Weights of a small multi-label audio tagger: 4.86M parameters, depths [4, 8, 4].
Rows from block 13, named by matrix and row number. Rows with one number belong to one channel. Each number is 50 + 15 x the weight over its row's rms, rounded and kept within 0 to 99. All counts start at 0. After the name is the row's rms in percent of the matrix's.
# convs0: first width-11 conv (model.blocks.13.convs.0.weight, 144x144x11), inputs 60-71, a 11 kernel for each
# convs1: second width-11 conv (model.blocks.13.convs.1.weight, 144x144x11, transposed), outputs 60-71, a 11 kernel for each
convs0.60 101:74 63 37 36 16 23 16 19 31 55 81 44 46 53 59 58 47 44 46 55 43 45 46 52 53 58 43 47 41 40 39 44 30 13 32 42 38 39 28 46 48 43 51 52 41 47 51 53 52 57 52 59 53 48 36 46 35 36 37 42 60 61 56 66 66 64 34 35 33 30 20 42 44 35 46 41 49 40 49 46 25 27 35 42 40 23 39 56 59 59 57 60 74 82 64 51 53 45 28 62 55 61 37 50 35 28 28 21 37 42 54 76 79 67 61 56 61 61 36 40 36 56 56 67 61 37 26 16 42 42 42 35
convs1.60 101:49 57 46 42 53 48 49 48 47 47 54 48 44 43 52 52 57 60 69 64 55 60 41 37 48 51 49 42 48 43 43 46 29 49 43 40 44 47 42 46 57 58 50 37 92 73 71 65 66 59 55 64 63 67 68 61 71 59 64 64 62 62 50 53 52 54 44 50 49 55 44 44 46 35 39 34 44 53 48 52 48 48 45 58 59 56 62 60 85 77 79 72 64 69 75 70 69 69 77 67 60 63 69 55 62 63 66 52 52 59 34 35 42 36 41 37 27 28 19 40 36 72 68 69 65 64 60 58 62 59 66 74
convs0.61 101:39 28 43 58 66 69 58 45 50 45 38 41 56 55 58 78 64 75 84 85 83 87 29 45 52 53 56 51 44 31 24 35 47 42 20 17 18 50 55 33 38 46 55 46 78 81 66 73 98 87 69 53 64 54 72 74 55 56 69 64 53 39 43 37 48 48 37 37 55 61 44 53 43 45 40 42 46 25 39 39 37 45 43 58 56 58 66 66 51 42 53 72 73 64 55 45 48 58 48 29 50 41 49 50 50 33 39 50 62 44 62 63 48 45 46 52 58 57 54 53 35 58 73 61 64 52 49 40 32 57 51 64
convs1.61 097:52 42 44 52 45 45 58 55 49 50 49 60 65 60 50 52 41 35 47 47 46 54 45 46 46 54 44 57 51 46 48 35 30 17 34 34 32 34 47 53 56 55 39 25 92 81 78 68 56 56 67 70 71 76 94 30 38 48 51 48 36 56 51 48 38 10 24 36 45 45 46 47 39 39 34 40 42 58 58 57 62 58 62 51 56 50 55 48 54 50 48 48 47 55 44 34 34 33 23 09 18 21 22 14 32 30 30 44 37 20 63 55 58 52 57 56 44 40 35 31 46 63 45 53 58 54 65 52 54 63 51 61
convs0.62 099:50 52 35 31 29 32 46 44 46 43 70 28 12 17 30 42 54 54 66 73 85 70 73 51 51 51 52 49 56 64 64 78 77 47 34 37 60 53 53 41 44 40 32 43 39 27 38 62 55 54 50 50 46 51 52 80 65 51 39 20 31 27 30 40 41 73 81 67 50 54 46 46 41 27 13 18 31 16 22 26 30 37 40 47 50 45 26 05 84 69 57 70 64 64 59 72 64 39 44 45 46 52 46 49 49 55 61 52 55 68 35 23 41 48 47 60 65 45 58 79 94 55 46 59 65 63 63 42 45 52 69 85
convs1.62 102:37 50 49 64 55 60 53 46 43 51 49 57 56 49 42 47 48 42 56 61 76 82 51 51 54 51 55 46 51 48 44 39 15 20 31 38 48 54 45 46 45 45 43 41 55 45 55 53 51 43 51 59 57 54 70 44 52 47 56 59 58 61 51 64 69 80 69 64 53 50 43 43 60 49 60 48 50 36 42 40 46 47 44 45 51 48 38 32 73 86 80 78 69 66 62 56 54 55 42 63 68 81 72 79 73 77 79 91 95 99 66 68 60 63 52 55 50 58 66 80 85 89 63 50 55 47 55 49 50 52 61 51
convs0.63 100:78 59 77 72 47 43 50 59 58 62 69 47 63 64 50 52 62 67 67 54 39 51 16 22 35 39 57 53 51 32 42 36 19 49 40 42 54 70 58 74 51 49 38 38 70 79 50 57 66 49 47 39 29 29 32 25 40 53 46 43 62 66 78 67 47 39 11 32 55 56 57 61 62 62 59 72 98 25 44 44 53 63 48 41 46 51 37 33 51 58 60 63 54 41 45 38 42 38 48 72 70 56 41 40 48 68 54 44 46 43 55 45 50 53 61 55 63 48 55 48 29 21 29 28 30 43 52 33 27 39 52 68
convs1.63 104:92 73 76 75 67 69 70 60 61 54 54 51 51 50 51 53 52 53 58 52 38 36 38 36 41 57 51 49 49 49 47 57 57 91 86 73 56 54 54 51 54 62 49 57 44 47 49 56 49 44 42 48 49 50 34 44 39 33 37 35 31 30 32 38 40 42 34 36 32 21 18 31 28 26 29 24 14 17 31 20 28 21 25 32 31 34 33 28 59 65 59 68 68 74 65 64 60 40 38 26 34 46 48 45 46 50 49 48 43 29 46 41 41 40 43 42 35 34 28 28 18 85 71 64 55 53 51 55 65 55 58 78
convs0.64 099:39 50 51 42 46 49 50 53 58 52 52 39 34 30 26 47 52 50 48 57 55 68 57 46 29 23 24 38 56 62 56 58 59 72 39 30 36 51 35 27 31 39 58 67 51 50 51 65 68 64 62 66 70 81 75 60 49 54 79 92 82 88 79 70 65 57 72 57 61 53 58 49 46 46 56 56 71 78 66 39 29 39 39 39 33 58 63 60 47 44 39 49 73 76 97 89 79 76 69 50 27 26 23 39 19 20 26 42 50 57 56 75 95 80 81 73 60 66 54 48 29 66 50 43 55 53 49 36 41 42 58 51
convs1.64 099:60 50 50 50 42 54 47 56 59 65 75 51 48 55 49 54 50 48 54 52 46 35 02 22 28 41 51 42 49 40 32 36 39 76 68 54 42 50 50 40 50 51 50 42 61 51 54 56 52 56 54 57 50 57 61 49 55 61 55 39 42 41 48 39 49 40 66 62 60 57 56 59 60 63 56 72 78 64 56 63 63 67 61 65 63 60 63 57 59 55 50 50 52 53 45 55 55 51 59 39 45 47 52 48 43 37 44 41 41 29 99 85 75 76 80 68 71 72 71 74 76 60 53 49 55 58 60 59 52 49 53 54
convs0.65 102:54 56 43 44 44 35 47 70 74 72 54 74 52 40 30 25 34 40 58 47 61 77 37 42 59 68 66 74 61 72 59 43 53 41 67 60 40 52 57 64 70 46 15 03 61 52 61 59 66 59 52 39 43 34 56 48 47 50 57 44 35 35 39 34 37 40 56 50 58 49 36 56 43 50 60 61 61 18 35 55 59 47 40 54 72 91 73 64 42 51 62 52 55 52 39 27 47 59 40 34 40 49 48 49 35 41 58 72 71 54 63 55 72 78 74 81 79 71 53 36 51 50 43 37 42 48 50 43 34 26 16 05
convs1.65 104:59 53 51 49 55 48 51 49 55 62 59 50 42 57 49 48 35 37 32 27 34 19 83 76 68 71 76 68 63 60 67 72 71 37 47 48 41 48 46 49 61 51 51 62 86 84 76 75 74 77 68 66 60 64 84 53 59 49 46 40 44 42 31 28 25 25 66 63 53 57 65 62 68 74 63 72 86 62 69 68 70 69 68 77 78 73 74 88 40 33 38 39 42 38 44 50 42 49 57 84 74 77 65 71 76 66 68 67 74 78 46 58 51 65 69 58 66 54 51 55 50 56 45 52 52 51 40 46 51 38 37 43
convs0.66 101:62 54 43 23 32 37 46 61 45 46 39 86 57 57 55 48 46 48 59 58 66 65 65 53 36 29 49 41 29 38 34 50 62 53 64 73 59 64 76 77 74 74 64 66 75 65 48 32 33 29 34 30 26 50 59 33 44 32 40 51 57 69 73 65 52 73 52 40 48 63 57 48 48 50 41 35 32 04 48 63 48 36 43 36 45 27 29 39 52 51 41 42 60 49 38 32 20 18 39 39 55 55 68 65 50 69 74 56 54 44 16 25 30 45 47 71 70 63 55 56 69 50 50 57 52 44 53 43 43 34 31 24
convs1.66 100:57 48 57 57 56 58 49 53 52 53 45 78 87 94 88 81 66 80 68 63 68 74 21 16 20 26 35 36 52 55 45 46 31 76 71 75 62 57 65 71 63 52 69 90 06 12 18 27 35 39 41 44 41 34 37 66 54 47 58 61 47 57 50 54 64 81 34 42 33 34 36 42 44 50 57 55 66 15 25 43 34 31 43 39 35 34 32 43 42 53 59 50 49 47 52 58 54 41 44 86 74 68 65 57 53 51 48 48 39 51 40 39 35 46 43 40 43 48 48 39 36 99 83 70 69 70 68 71 65 66 75 82
convs0.67 100:46 30 30 33 50 50 36 33 34 53 53 59 54 60 57 46 38 25 19 25 56 64 28 41 39 38 24 43 50 29 27 38 69 58 42 52 74 86 73 72 54 42 40 47 48 44 42 50 42 40 34 24 29 38 32 33 43 56 53 50 46 61 65 68 59 40 61 46 33 31 49 42 39 21 34 45 52 45 24 31 41 49 56 51 42 42 48 45 40 41 29 24 14 30 48 60 47 52 53 22 24 42 59 49 57 68 73 73 52 53 00 42 42 30 53 54 61 68 74 67 73 51 49 71 71 66 62 44 33 22 30 17
convs1.67 097:23 39 47 44 51 47 49 54 48 44 23 52 62 59 51 60 65 62 46 46 47 38 57 49 49 69 61 54 61 56 58 68 70 73 78 66 65 60 61 47 48 42 38 35 23 27 36 49 53 43 41 38 49 45 38 51 39 40 40 51 53 49 49 58 52 55 68 68 63 68 55 52 49 53 51 40 46 11 29 37 47 38 39 35 37 39 51 68 61 46 53 46 55 47 38 41 41 29 16 28 49 52 61 60 70 64 70 61 72 87 35 50 47 46 51 48 43 50 39 31 34 72 64 64 55 59 58 54 48 45 53 45
convs0.68 099:99 88 70 66 59 62 51 55 42 49 42 17 18 32 45 56 40 50 51 63 73 69 64 67 56 63 58 57 62 72 70 69 57 25 47 57 54 49 42 44 19 27 50 33 98 73 80 81 66 55 50 45 37 22 32 28 58 61 54 49 51 69 50 38 57 53 54 56 62 59 63 65 77 76 73 80 76 57 47 42 28 27 42 45 45 47 40 40 40 39 39 46 46 52 50 50 51 43 54 29 20 29 40 43 44 26 32 52 69 86 39 36 39 52 27 28 41 56 57 40 41 30 36 50 47 52 51 60 50 39 43 10
convs1.68 098:65 50 43 43 45 51 51 59 55 57 58 43 37 35 38 50 52 59 64 63 64 70 49 47 50 52 50 57 44 46 49 46 40 24 27 32 19 18 23 23 28 36 41 35 53 46 37 34 34 36 41 37 33 29 27 62 69 70 65 62 58 58 53 42 53 64 62 59 48 53 43 53 48 47 43 52 54 52 51 52 44 38 35 35 27 31 44 41 99 92 83 82 77 71 72 65 62 66 72 11 34 44 40 36 34 26 33 30 38 43 59 55 38 32 42 51 65 64 69 75 86 26 44 42 47 40 51 59 58 61 50 45
convs0.69 100:25 56 68 61 52 60 66 74 63 74 66 40 46 59 65 63 52 45 42 39 35 44 55 49 54 63 65 64 58 46 49 37 33 50 60 62 49 44 34 27 28 37 30 15 35 32 54 53 52 39 08 05 29 47 42 33 53 50 64 66 48 35 40 42 47 35 43 51 44 47 51 50 55 60 62 54 65 28 21 33 43 53 40 39 48 34 33 48 39 47 40 32 41 52 38 39 39 41 36 72 69 65 63 57 51 53 43 44 45 62 59 46 38 52 71 71 63 56 47 33 22 68 53 59 69 57 51 43 41 27 39 32
convs1.69 101:39 41 48 53 54 45 60 67 68 68 84 20 34 44 35 31 37 43 40 41 34 27 43 44 54 71 62 66 63 59 46 42 35 42 31 51 36 47 51 54 46 39 20 25 14 19 32 35 29 24 25 32 27 35 45 05 25 36 32 34 26 30 50 50 59 57 26 36 29 33 34 43 39 47 43 53 50 63 65 53 53 54 67 56 56 54 57 69 22 36 32 35 40 31 29 42 46 62 66 33 39 35 45 38 52 32 33 39 45 46 40 54 48 43 45 26 32 48 51 58 27 70 58 59 62 63 54 51 50 51 29 15
convs0.70 100:55 53 55 55 45 50 59 66 89 89 80 56 59 46 42 55 68 62 60 60 52 55 59 61 60 61 65 60 51 60 72 79 89 36 35 45 47 46 40 39 44 37 54 31 36 56 48 54 45 41 49 42 39 41 31 34 34 43 38 35 24 38 43 46 34 55 55 59 54 48 37 28 23 28 22 42 56 36 51 44 45 59 56 51 67 57 22 26 69 68 75 73 74 70 55 47 47 49 33 76 74 66 56 55 60 61 48 51 36 51 70 34 45 39 50 58 62 65 69 49 58 70 57 59 52 64 71 65 50 64 76 71
convs1.70 101:59 71 55 57 63 70 70 74 77 85 93 66 65 70 64 68 65 63 60 49 48 45 42 48 37 48 54 52 62 50 55 58 54 20 29 40 46 41 41 43 37 29 30 32 55 63 52 48 44 53 56 56 66 54 54 32 28 34 35 39 29 23 30 28 31 05 28 21 38 26 31 35 38 47 38 43 53 35 46 43 50 51 49 53 42 50 43 64 46 49 53 57 60 53 59 55 67 72 73 60 51 52 51 51 50 48 52 51 63 76 86 73 67 69 64 55 47 62 56 46 47 76 79 69 72 76 73 66 70 71 80 94
convs0.71 100:50 60 60 34 29 28 44 49 54 42 42 14 22 39 50 48 46 42 35 36 31 27 42 28 39 54 60 66 55 43 43 30 16 28 69 69 52 53 76 92 71 21 16 35 79 56 35 49 56 57 58 44 33 45 33 80 63 48 36 39 53 41 41 47 66 80 33 60 86 76 38 48 51 51 37 44 77 71 58 59 70 64 71 55 59 59 66 77 64 64 57 62 63 57 45 43 19 20 36 25 43 41 34 35 29 64 48 43 50 47 49 50 59 53 53 61 58 54 42 61 71 48 50 61 60 22 32 47 50 41 39 45
convs1.71 101:75 59 59 59 57 66 60 54 61 66 79 29 40 42 30 30 25 20 10 02 07 00 72 54 64 52 46 42 48 47 41 47 39 82 68 72 71 70 75 73 64 59 58 44 63 57 56 63 54 48 39 35 29 25 07 41 42 54 58 63 51 56 57 59 53 58 48 55 60 61 64 58 56 48 57 49 47 30 33 39 37 46 42 34 32 42 51 46 70 54 48 53 56 49 50 50 49 41 26 38 44 49 53 50 60 53 64 53 54 49 54 41 52 50 54 52 60 50 38 51 68 34 43 45 52 42 40 34 41 45 39 33
convs0.72 101:50 59 79 72 72 46 31 31 64 55 41 40 53 66 52 56 58 51 53 51 50 49 28 43 50 61 58 56 58 48 49 44 47 48 62 63 41 30 24 36 57 62 56 12 48 48 46 45 25 39 41 47 67 68 62 20 26 43 70 55 44 67 69 67 63 56 64 63 59 55 50 43 38 50 65 64 51 63 73 68 73 61 59 62 57 63 46 37 51 54 58 59 70 64 68 57 36 27 18 80 74 61 48 48 47 67 56 57 48 38 34 38 49 55 55 47 50 42 42 35 46 70 53 43 41 41 41 40 43 54 68 79
convs1.72 103:69 62 61 61 70 65 63 76 74 71 68 49 46 48 53 56 47 52 56 51 53 60 21 28 34 61 51 58 73 70 64 67 70 62 52 53 46 51 44 41 40 43 44 48 23 31 40 47 43 50 55 61 69 75 90 18 23 19 30 32 31 27 25 31 33 37 07 17 12 18 24 26 42 49 50 50 57 52 55 50 54 55 47 48 45 41 37 29 75 65 52 53 49 50 55 58 47 46 61 85 78 78 69 67 66 61 54 63 55 63 46 49 41 44 44 44 40 45 50 47 44 20 29 32 41 39 49 49 42 39 31 47
convs0.73 101:67 56 52 35 55 59 56 50 57 45 45 98 91 66 44 53 56 45 54 52 51 49 49 39 46 55 52 54 43 53 74 76 62 68 48 60 61 53 38 43 39 32 35 08 13 30 43 45 51 54 50 51 49 53 50 42 50 36 46 47 53 60 71 59 49 43 74 86 76 67 59 53 65 51 29 27 37 65 63 59 64 52 53 48 50 39 22 45 39 55 32 23 29 48 46 42 57 64 45 99 99 69 51 64 72 63 42 26 13 07 44 33 29 17 35 37 42 52 63 66 56 41 60 65 69 50 53 64 54 44 34 34
convs1.73 101:34 38 43 43 35 32 32 24 23 16 11 75 75 77 73 78 62 61 64 68 69 88 65 71 56 73 59 54 55 60 60 57 46 23 45 38 40 58 56 56 61 63 68 75 77 60 60 62 72 79 72 68 75 74 88 66 57 65 59 76 66 63 70 60 50 56 75 65 56 58 51 53 60 63 66 60 55 72 68 66 63 65 71 77 64 71 63 64 19 18 12 17 31 29 26 38 37 33 29 83 67 68 74 71 69 70 73 75 68 74 75 70 70 65 79 65 63 64 57 60 60 77 73 71 83 90 99 85 78 73 72 80
convs0.74 099:54 63 66 62 54 50 51 47 45 66 70 45 36 41 48 43 37 44 39 34 30 32 75 80 81 76 79 72 59 46 44 26 22 71 79 72 57 35 32 62 72 65 58 67 37 33 31 25 43 59 67 47 36 68 72 58 62 49 37 45 52 57 59 59 76 77 31 35 29 40 44 40 39 47 50 35 35 30 25 38 45 51 35 36 48 54 31 19 19 28 30 48 35 52 53 43 36 32 29 81 54 45 38 31 52 47 55 46 43 50 60 70 72 62 56 52 51 42 34 46 66 39 20 24 35 20 20 15 20 46 60 72
convs1.74 100:53 57 53 45 51 65 64 59 54 44 50 39 57 56 56 50 52 45 48 55 59 46 50 53 46 53 52 50 41 37 48 28 32 79 78 76 77 60 63 60 49 42 34 23 37 38 43 54 54 57 56 64 59 61 65 81 70 69 69 65 72 71 70 72 69 88 44 40 53 58 57 60 58 57 59 67 77 42 46 56 64 67 60 50 46 53 44 58 08 20 24 31 35 46 48 44 38 41 52 45 48 50 53 64 71 64 59 50 49 51 70 64 67 60 58 55 59 72 68 69 69 54 52 46 48 48 46 44 43 41 47 42
convs0.75 101:22 29 59 77 80 65 54 57 61 68 70 75 51 48 34 34 26 32 38 47 56 73 37 52 58 57 51 68 55 40 38 39 34 40 42 42 31 49 47 53 66 77 69 82 71 74 76 71 62 53 31 39 37 52 31 64 59 47 39 45 44 37 44 69 78 84 58 55 48 48 53 56 42 32 38 37 46 33 43 45 49 65 68 62 73 64 56 44 77 61 66 63 74 76 69 58 55 52 51 51 53 49 44 48 59 43 40 61 58 54 35 34 27 44 60 59 52 51 61 79 85 49 56 46 44 42 50 42 57 68 70 71
convs1.75 098:38 35 39 37 39 47 42 38 39 40 44 68 60 58 59 70 60 61 64 64 64 67 60 49 53 51 53 59 69 64 50 48 51 38 30 29 33 39 38 42 54 49 50 41 57 47 40 52 59 68 59 54 48 52 46 65 64 64 66 63 62 64 61 54 55 60 59 61 52 50 44 38 43 44 60 62 64 55 52 57 54 58 67 63 58 58 59 60 66 73 63 65 54 50 47 37 36 49 41 68 46 49 47 39 40 42 39 49 57 57 72 68 55 62 68 76 77 78 71 71 68 56 56 54 56 61 59 50 45 60 67 76
convs0.76 099:28 35 42 48 58 59 50 50 53 52 60 37 24 36 39 38 40 47 39 41 57 63 22 22 42 71 62 50 43 36 42 40 40 24 21 15 29 37 43 56 78 68 66 44 44 42 38 38 42 54 51 36 38 38 49 36 33 33 39 42 49 33 11 08 44 72 67 61 68 71 59 63 57 74 80 69 41 53 52 56 60 50 34 25 35 40 54 43 17 31 43 33 38 61 36 35 53 44 40 19 20 27 24 32 38 51 57 48 37 19 67 63 66 50 44 51 30 42 46 53 55 73 51 59 60 59 52 59 43 18 16 28
convs1.76 100:35 28 33 35 37 42 43 46 54 53 59 17 35 46 52 41 41 39 47 49 53 57 41 48 53 38 41 40 39 27 34 21 23 35 45 48 43 44 45 55 42 45 38 16 42 42 42 35 38 47 49 50 45 49 59 51 51 56 48 54 51 46 53 41 42 30 82 75 70 60 57 60 57 59 56 66 59 51 54 51 54 51 47 46 45 43 41 43 48 60 56 60 49 49 55 56 59 68 63 27 37 39 36 47 43 41 35 23 40 36 75 61 76 78 80 76 66 71 62 67 58 57 48 39 40 35 42 42 47 44 45 37
convs0.77 098:75 58 52 44 40 33 33 27 26 33 41 45 37 37 44 52 54 50 58 54 52 45 55 57 65 50 46 44 50 48 49 50 54 45 55 48 41 47 59 64 63 59 45 49 47 65 71 70 73 69 52 43 51 47 35 53 58 59 43 40 39 42 51 55 40 48 49 54 44 48 59 70 69 60 66 62 69 36 54 55 58 69 72 67 53 54 44 37 55 52 45 61 71 68 52 52 49 63 78 58 68 67 71 66 58 64 53 46 29 24 45 40 42 35 42 39 37 42 36 28 45 32 40 45 39 54 67 75 64 69 70 77
convs1.77 094:19 35 37 42 38 35 31 24 32 32 35 32 34 49 49 54 53 59 58 56 45 52 51 54 49 52 51 55 61 54 48 44 33 72 71 73 67 63 64 54 54 46 61 64 66 57 51 48 50 55 51 57 47 49 45 40 45 50 56 52 60 50 46 45 50 37 29 32 38 35 53 40 47 58 62 71 90 36 28 26 33 27 37 41 42 37 38 20 31 46 47 50 52 47 44 49 38 37 20 26 37 34 27 26 31 36 40 42 37 42 35 47 47 65 60 52 47 58 50 56 61 52 54 50 51 47 55 53 42 46 37 27
convs0.78 102:45 44 56 62 64 36 30 11 25 53 59 46 35 54 47 62 54 53 51 65 47 63 69 85 80 56 47 50 55 54 65 53 59 27 25 32 44 39 34 22 20 31 54 44 46 38 57 72 67 57 61 62 65 54 63 29 39 40 49 62 69 59 60 53 49 42 32 30 38 32 29 44 49 51 38 50 46 25 47 70 62 52 60 56 49 35 33 25 33 49 47 43 44 51 54 42 42 51 53 54 54 59 53 63 62 64 38 53 48 47 39 43 42 38 28 31 36 32 30 29 71 57 51 65 60 45 48 65 47 35 33 57
convs1.78 100:37 43 47 48 44 31 37 37 41 46 31 92 75 73 84 81 77 79 78 80 80 99 64 62 57 53 50 48 53 77 70 67 55 29 38 51 53 50 49 50 61 54 49 59 77 62 51 57 58 52 55 57 57 57 56 49 35 47 39 43 46 45 45 48 61 62 74 75 75 61 50 50 52 54 59 58 70 76 60 47 46 46 39 41 43 24 31 24 71 67 67 64 66 64 72 59 54 45 34 69 60 58 62 45 48 41 46 48 45 45 51 60 47 54 50 52 54 54 54 48 41 87 64 52 62 58 60 64 58 48 60 66
convs0.79 100:22 35 34 29 08 08 17 25 38 39 61 63 48 30 36 26 51 52 48 44 47 47 36 51 74 61 66 63 49 53 48 45 52 45 74 79 48 43 47 64 82 79 71 75 42 39 20 31 48 45 46 53 34 30 27 55 58 68 74 50 40 54 66 44 55 56 17 54 54 58 50 50 48 61 53 40 51 56 41 27 21 35 35 31 22 17 37 33 86 85 78 57 62 57 63 58 41 44 33 39 57 54 51 41 48 37 48 55 62 44 42 50 48 54 52 48 52 56 52 45 72 42 51 61 52 55 71 69 68 70 66 66
convs1.79 102:38 31 35 32 41 54 55 54 56 65 51 27 44 56 55 51 48 46 47 54 48 37 53 59 58 69 78 63 70 68 77 76 65 54 48 45 54 55 60 58 57 67 72 83 45 45 41 52 49 41 50 57 63 55 58 61 57 48 50 47 43 43 60 58 48 45 21 22 30 22 28 35 25 37 47 41 41 33 43 48 51 41 41 47 47 46 51 51 62 57 59 62 58 56 50 61 63 67 68 31 39 34 37 41 43 49 40 49 38 67 54 56 58 53 63 66 61 59 54 43 46 24 23 26 37 37 43 39 47 50 30 13
convs0.80 101:96 85 62 50 46 42 42 52 43 26 32 60 80 57 53 53 59 45 62 52 33 42 64 66 54 52 52 45 43 29 15 42 63 54 40 36 43 45 38 39 36 50 58 92 40 56 58 45 53 29 36 44 29 38 69 32 61 68 67 67 72 75 81 71 54 39 28 35 31 49 54 54 33 27 21 23 42 54 61 70 64 47 52 43 17 24 40 24 22 35 42 36 46 61 73 75 87 65 57 51 44 50 31 18 33 45 51 53 34 43 87 66 34 48 54 50 29 40 59 60 32 41 35 08 39 51 46 55 66 68 83 80
convs1.80 097:73 63 48 60 68 73 76 73 69 70 72 41 34 26 30 29 17 28 22 28 32 31 81 76 65 54 68 75 85 83 80 72 76 39 43 47 50 50 49 51 54 46 43 53 31 47 55 50 57 54 46 49 43 50 59 75 59 60 57 60 58 63 60 55 64 81 25 31 32 23 47 37 32 38 42 53 47 69 62 55 55 44 44 52 57 59 60 67 48 64 72 78 76 71 57 49 53 53 67 41 55 49 48 45 54 48 44 42 38 23 99 89 71 79 65 67 65 56 58 63 63 51 46 55 54 47 46 52 44 60 59 61
convs0.81 099:26 30 37 39 51 55 55 55 44 52 46 56 31 30 28 42 53 38 41 44 55 38 54 65 75 80 73 52 42 32 24 25 24 40 59 45 43 39 50 67 69 65 52 37 86 67 69 71 79 69 77 78 72 47 53 72 85 82 72 77 71 57 48 48 42 49 60 56 43 40 39 54 56 43 46 56 55 27 37 46 45 43 51 57 60 61 69 74 54 55 27 23 40 54 56 53 41 33 29 30 48 46 42 45 48 39 35 38 37 49 61 58 48 45 56 59 81 69 35 38 60 60 58 56 49 30 33 36 50 41 43 34
convs1.81 105:94 70 67 54 50 45 48 51 51 55 48 50 45 47 48 50 38 36 38 41 45 51 78 61 57 49 57 60 66 59 64 68 70 73 72 67 64 50 48 36 38 41 49 68 75 64 49 42 47 53 50 47 56 58 57 83 73 68 65 61 65 64 61 62 54 51 31 49 49 49 48 53 56 47 45 37 29 20 20 35 34 34 45 45 35 16 18 12 46 55 61 57 57 46 56 51 61 53 49 71 64 69 62 63 63 63 60 50 53 47 85 73 75 68 74 77 73 71 85 77 76 50 47 45 42 57 61 63 61 67 58 63
convs0.82 099:38 32 38 44 48 52 57 56 58 63 77 74 75 78 48 45 38 41 43 43 42 49 61 53 66 75 58 47 51 53 55 32 29 48 30 22 21 37 37 50 58 66 80 75 39 37 45 37 34 29 36 39 39 69 65 40 45 43 39 37 33 26 44 41 48 51 64 81 89 85 73 73 88 72 81 62 65 43 44 39 32 34 53 62 62 48 58 39 23 36 40 46 54 40 53 53 42 38 46 26 38 32 36 31 26 38 48 58 53 80 61 49 48 29 33 32 61 78 75 59 39 46 44 59 51 58 56 62 51 46 48 42
convs1.82 098:84 76 70 68 69 69 73 72 64 76 77 53 48 57 51 43 49 49 48 45 46 50 54 48 45 48 48 32 38 35 29 20 07 50 36 52 54 56 60 57 62 60 44 39 28 31 42 47 59 68 61 66 56 50 57 64 61 64 62 65 56 55 38 52 58 61 62 55 52 57 51 58 52 60 50 58 72 87 76 71 63 65 46 49 47 43 46 60 29 37 52 52 56 72 48 49 49 41 28 23 18 35 40 50 48 44 47 34 39 40 48 48 50 73 75 61 64 55 42 52 47 86 69 60 61 65 73 72 74 65 68 81
convs0.83 101:40 47 43 56 72 61 50 41 39 44 51 77 44 30 29 35 25 31 38 35 68 63 34 43 49 66 45 40 45 40 33 34 28 46 43 44 49 52 50 41 40 56 62 65 49 49 60 59 66 56 41 38 54 59 52 68 59 45 45 53 49 38 16 32 43 38 76 56 42 43 52 54 52 49 47 40 54 53 43 20 33 49 70 69 62 63 45 36 41 41 42 35 39 46 37 26 38 49 43 35 28 42 41 45 47 51 61 65 55 65 26 21 31 29 30 35 52 42 51 48 45 57 66 69 59 65 61 46 38 39 46 57
convs1.83 099:49 47 42 36 44 43 49 48 46 39 37 55 42 44 38 32 47 48 53 48 52 58 25 21 24 26 35 27 29 22 29 39 36 27 44 46 47 46 39 37 30 44 44 24 51 44 40 52 56 66 64 57 57 54 41 37 31 28 38 42 45 53 57 51 44 44 52 68 58 48 43 25 32 24 26 32 14 76 76 77 74 66 62 68 68 65 71 79 37 31 25 28 21 35 34 32 30 30 17 61 63 63 68 71 72 78 64 61 69 67 43 45 38 33 31 39 38 43 50 32 19 58 57 58 57 64 61 57 52 47 55 47
convs0.84 102:48 64 62 40 36 46 56 44 47 60 61 60 73 58 31 21 34 48 65 69 66 70 64 61 72 53 59 59 57 36 38 38 55 51 44 44 34 37 30 29 22 21 21 38 40 42 48 61 54 47 43 40 51 61 59 51 48 56 52 52 37 30 34 36 33 58 68 60 51 32 25 30 26 39 49 61 44 73 50 50 57 64 75 62 63 60 46 26 39 40 44 49 60 68 52 50 55 39 36 60 47 33 38 54 57 42 43 40 40 28 28 60 76 66 45 61 84 70 68 72 96 65 61 68 81 72 67 49 60 64 55 57
convs1.84 102:58 66 72 73 68 66 74 77 61 82 82 45 46 41 45 44 67 56 61 53 69 73 77 75 68 71 62 62 64 71 65 60 76 44 41 35 39 39 27 31 24 26 13 14 68 49 52 60 70 75 79 76 79 81 87 63 66 57 66 66 58 58 68 65 66 68 37 34 41 41 53 57 42 52 40 36 35 99 79 78 76 69 61 64 67 64 66 54 29 48 41 34 47 41 38 37 40 39 31 38 45 40 43 49 49 47 44 48 49 46 58 56 48 53 46 50 53 41 55 40 45 84 65 56 56 52 45 40 36 39 32 37
convs0.85 099:40 51 48 32 43 49 58 48 35 42 48 20 31 38 47 55 35 45 47 50 37 50 51 77 64 67 71 67 62 57 68 66 48 63 50 63 55 60 62 70 54 37 37 61 49 41 51 55 45 33 22 26 39 47 58 47 44 45 34 40 34 42 54 58 47 10 49 41 50 44 33 29 43 49 64 58 62 00 05 38 55 61 59 58 49 35 33 35 62 65 57 56 61 51 44 57 60 70 58 71 83 87 63 40 24 17 17 37 52 83 21 40 55 62 65 66 56 76 76 84 50 43 38 44 38 44 40 17 07 30 34 43
convs1.85 099:26 27 41 46 44 44 29 31 26 28 29 41 30 27 32 28 30 45 42 50 33 24 55 54 58 62 63 64 51 50 53 46 63 45 43 55 47 42 47 46 58 52 62 54 51 50 51 55 55 56 60 57 52 42 31 25 22 16 27 31 38 40 54 44 44 29 54 49 43 50 47 56 58 54 58 57 63 18 22 28 36 38 31 28 22 24 28 28 39 43 55 64 56 51 45 44 51 58 58 54 54 62 68 68 65 68 62 56 52 44 60 56 40 43 36 41 49 51 65 76 73 54 52 43 47 46 50 51 54 46 42 26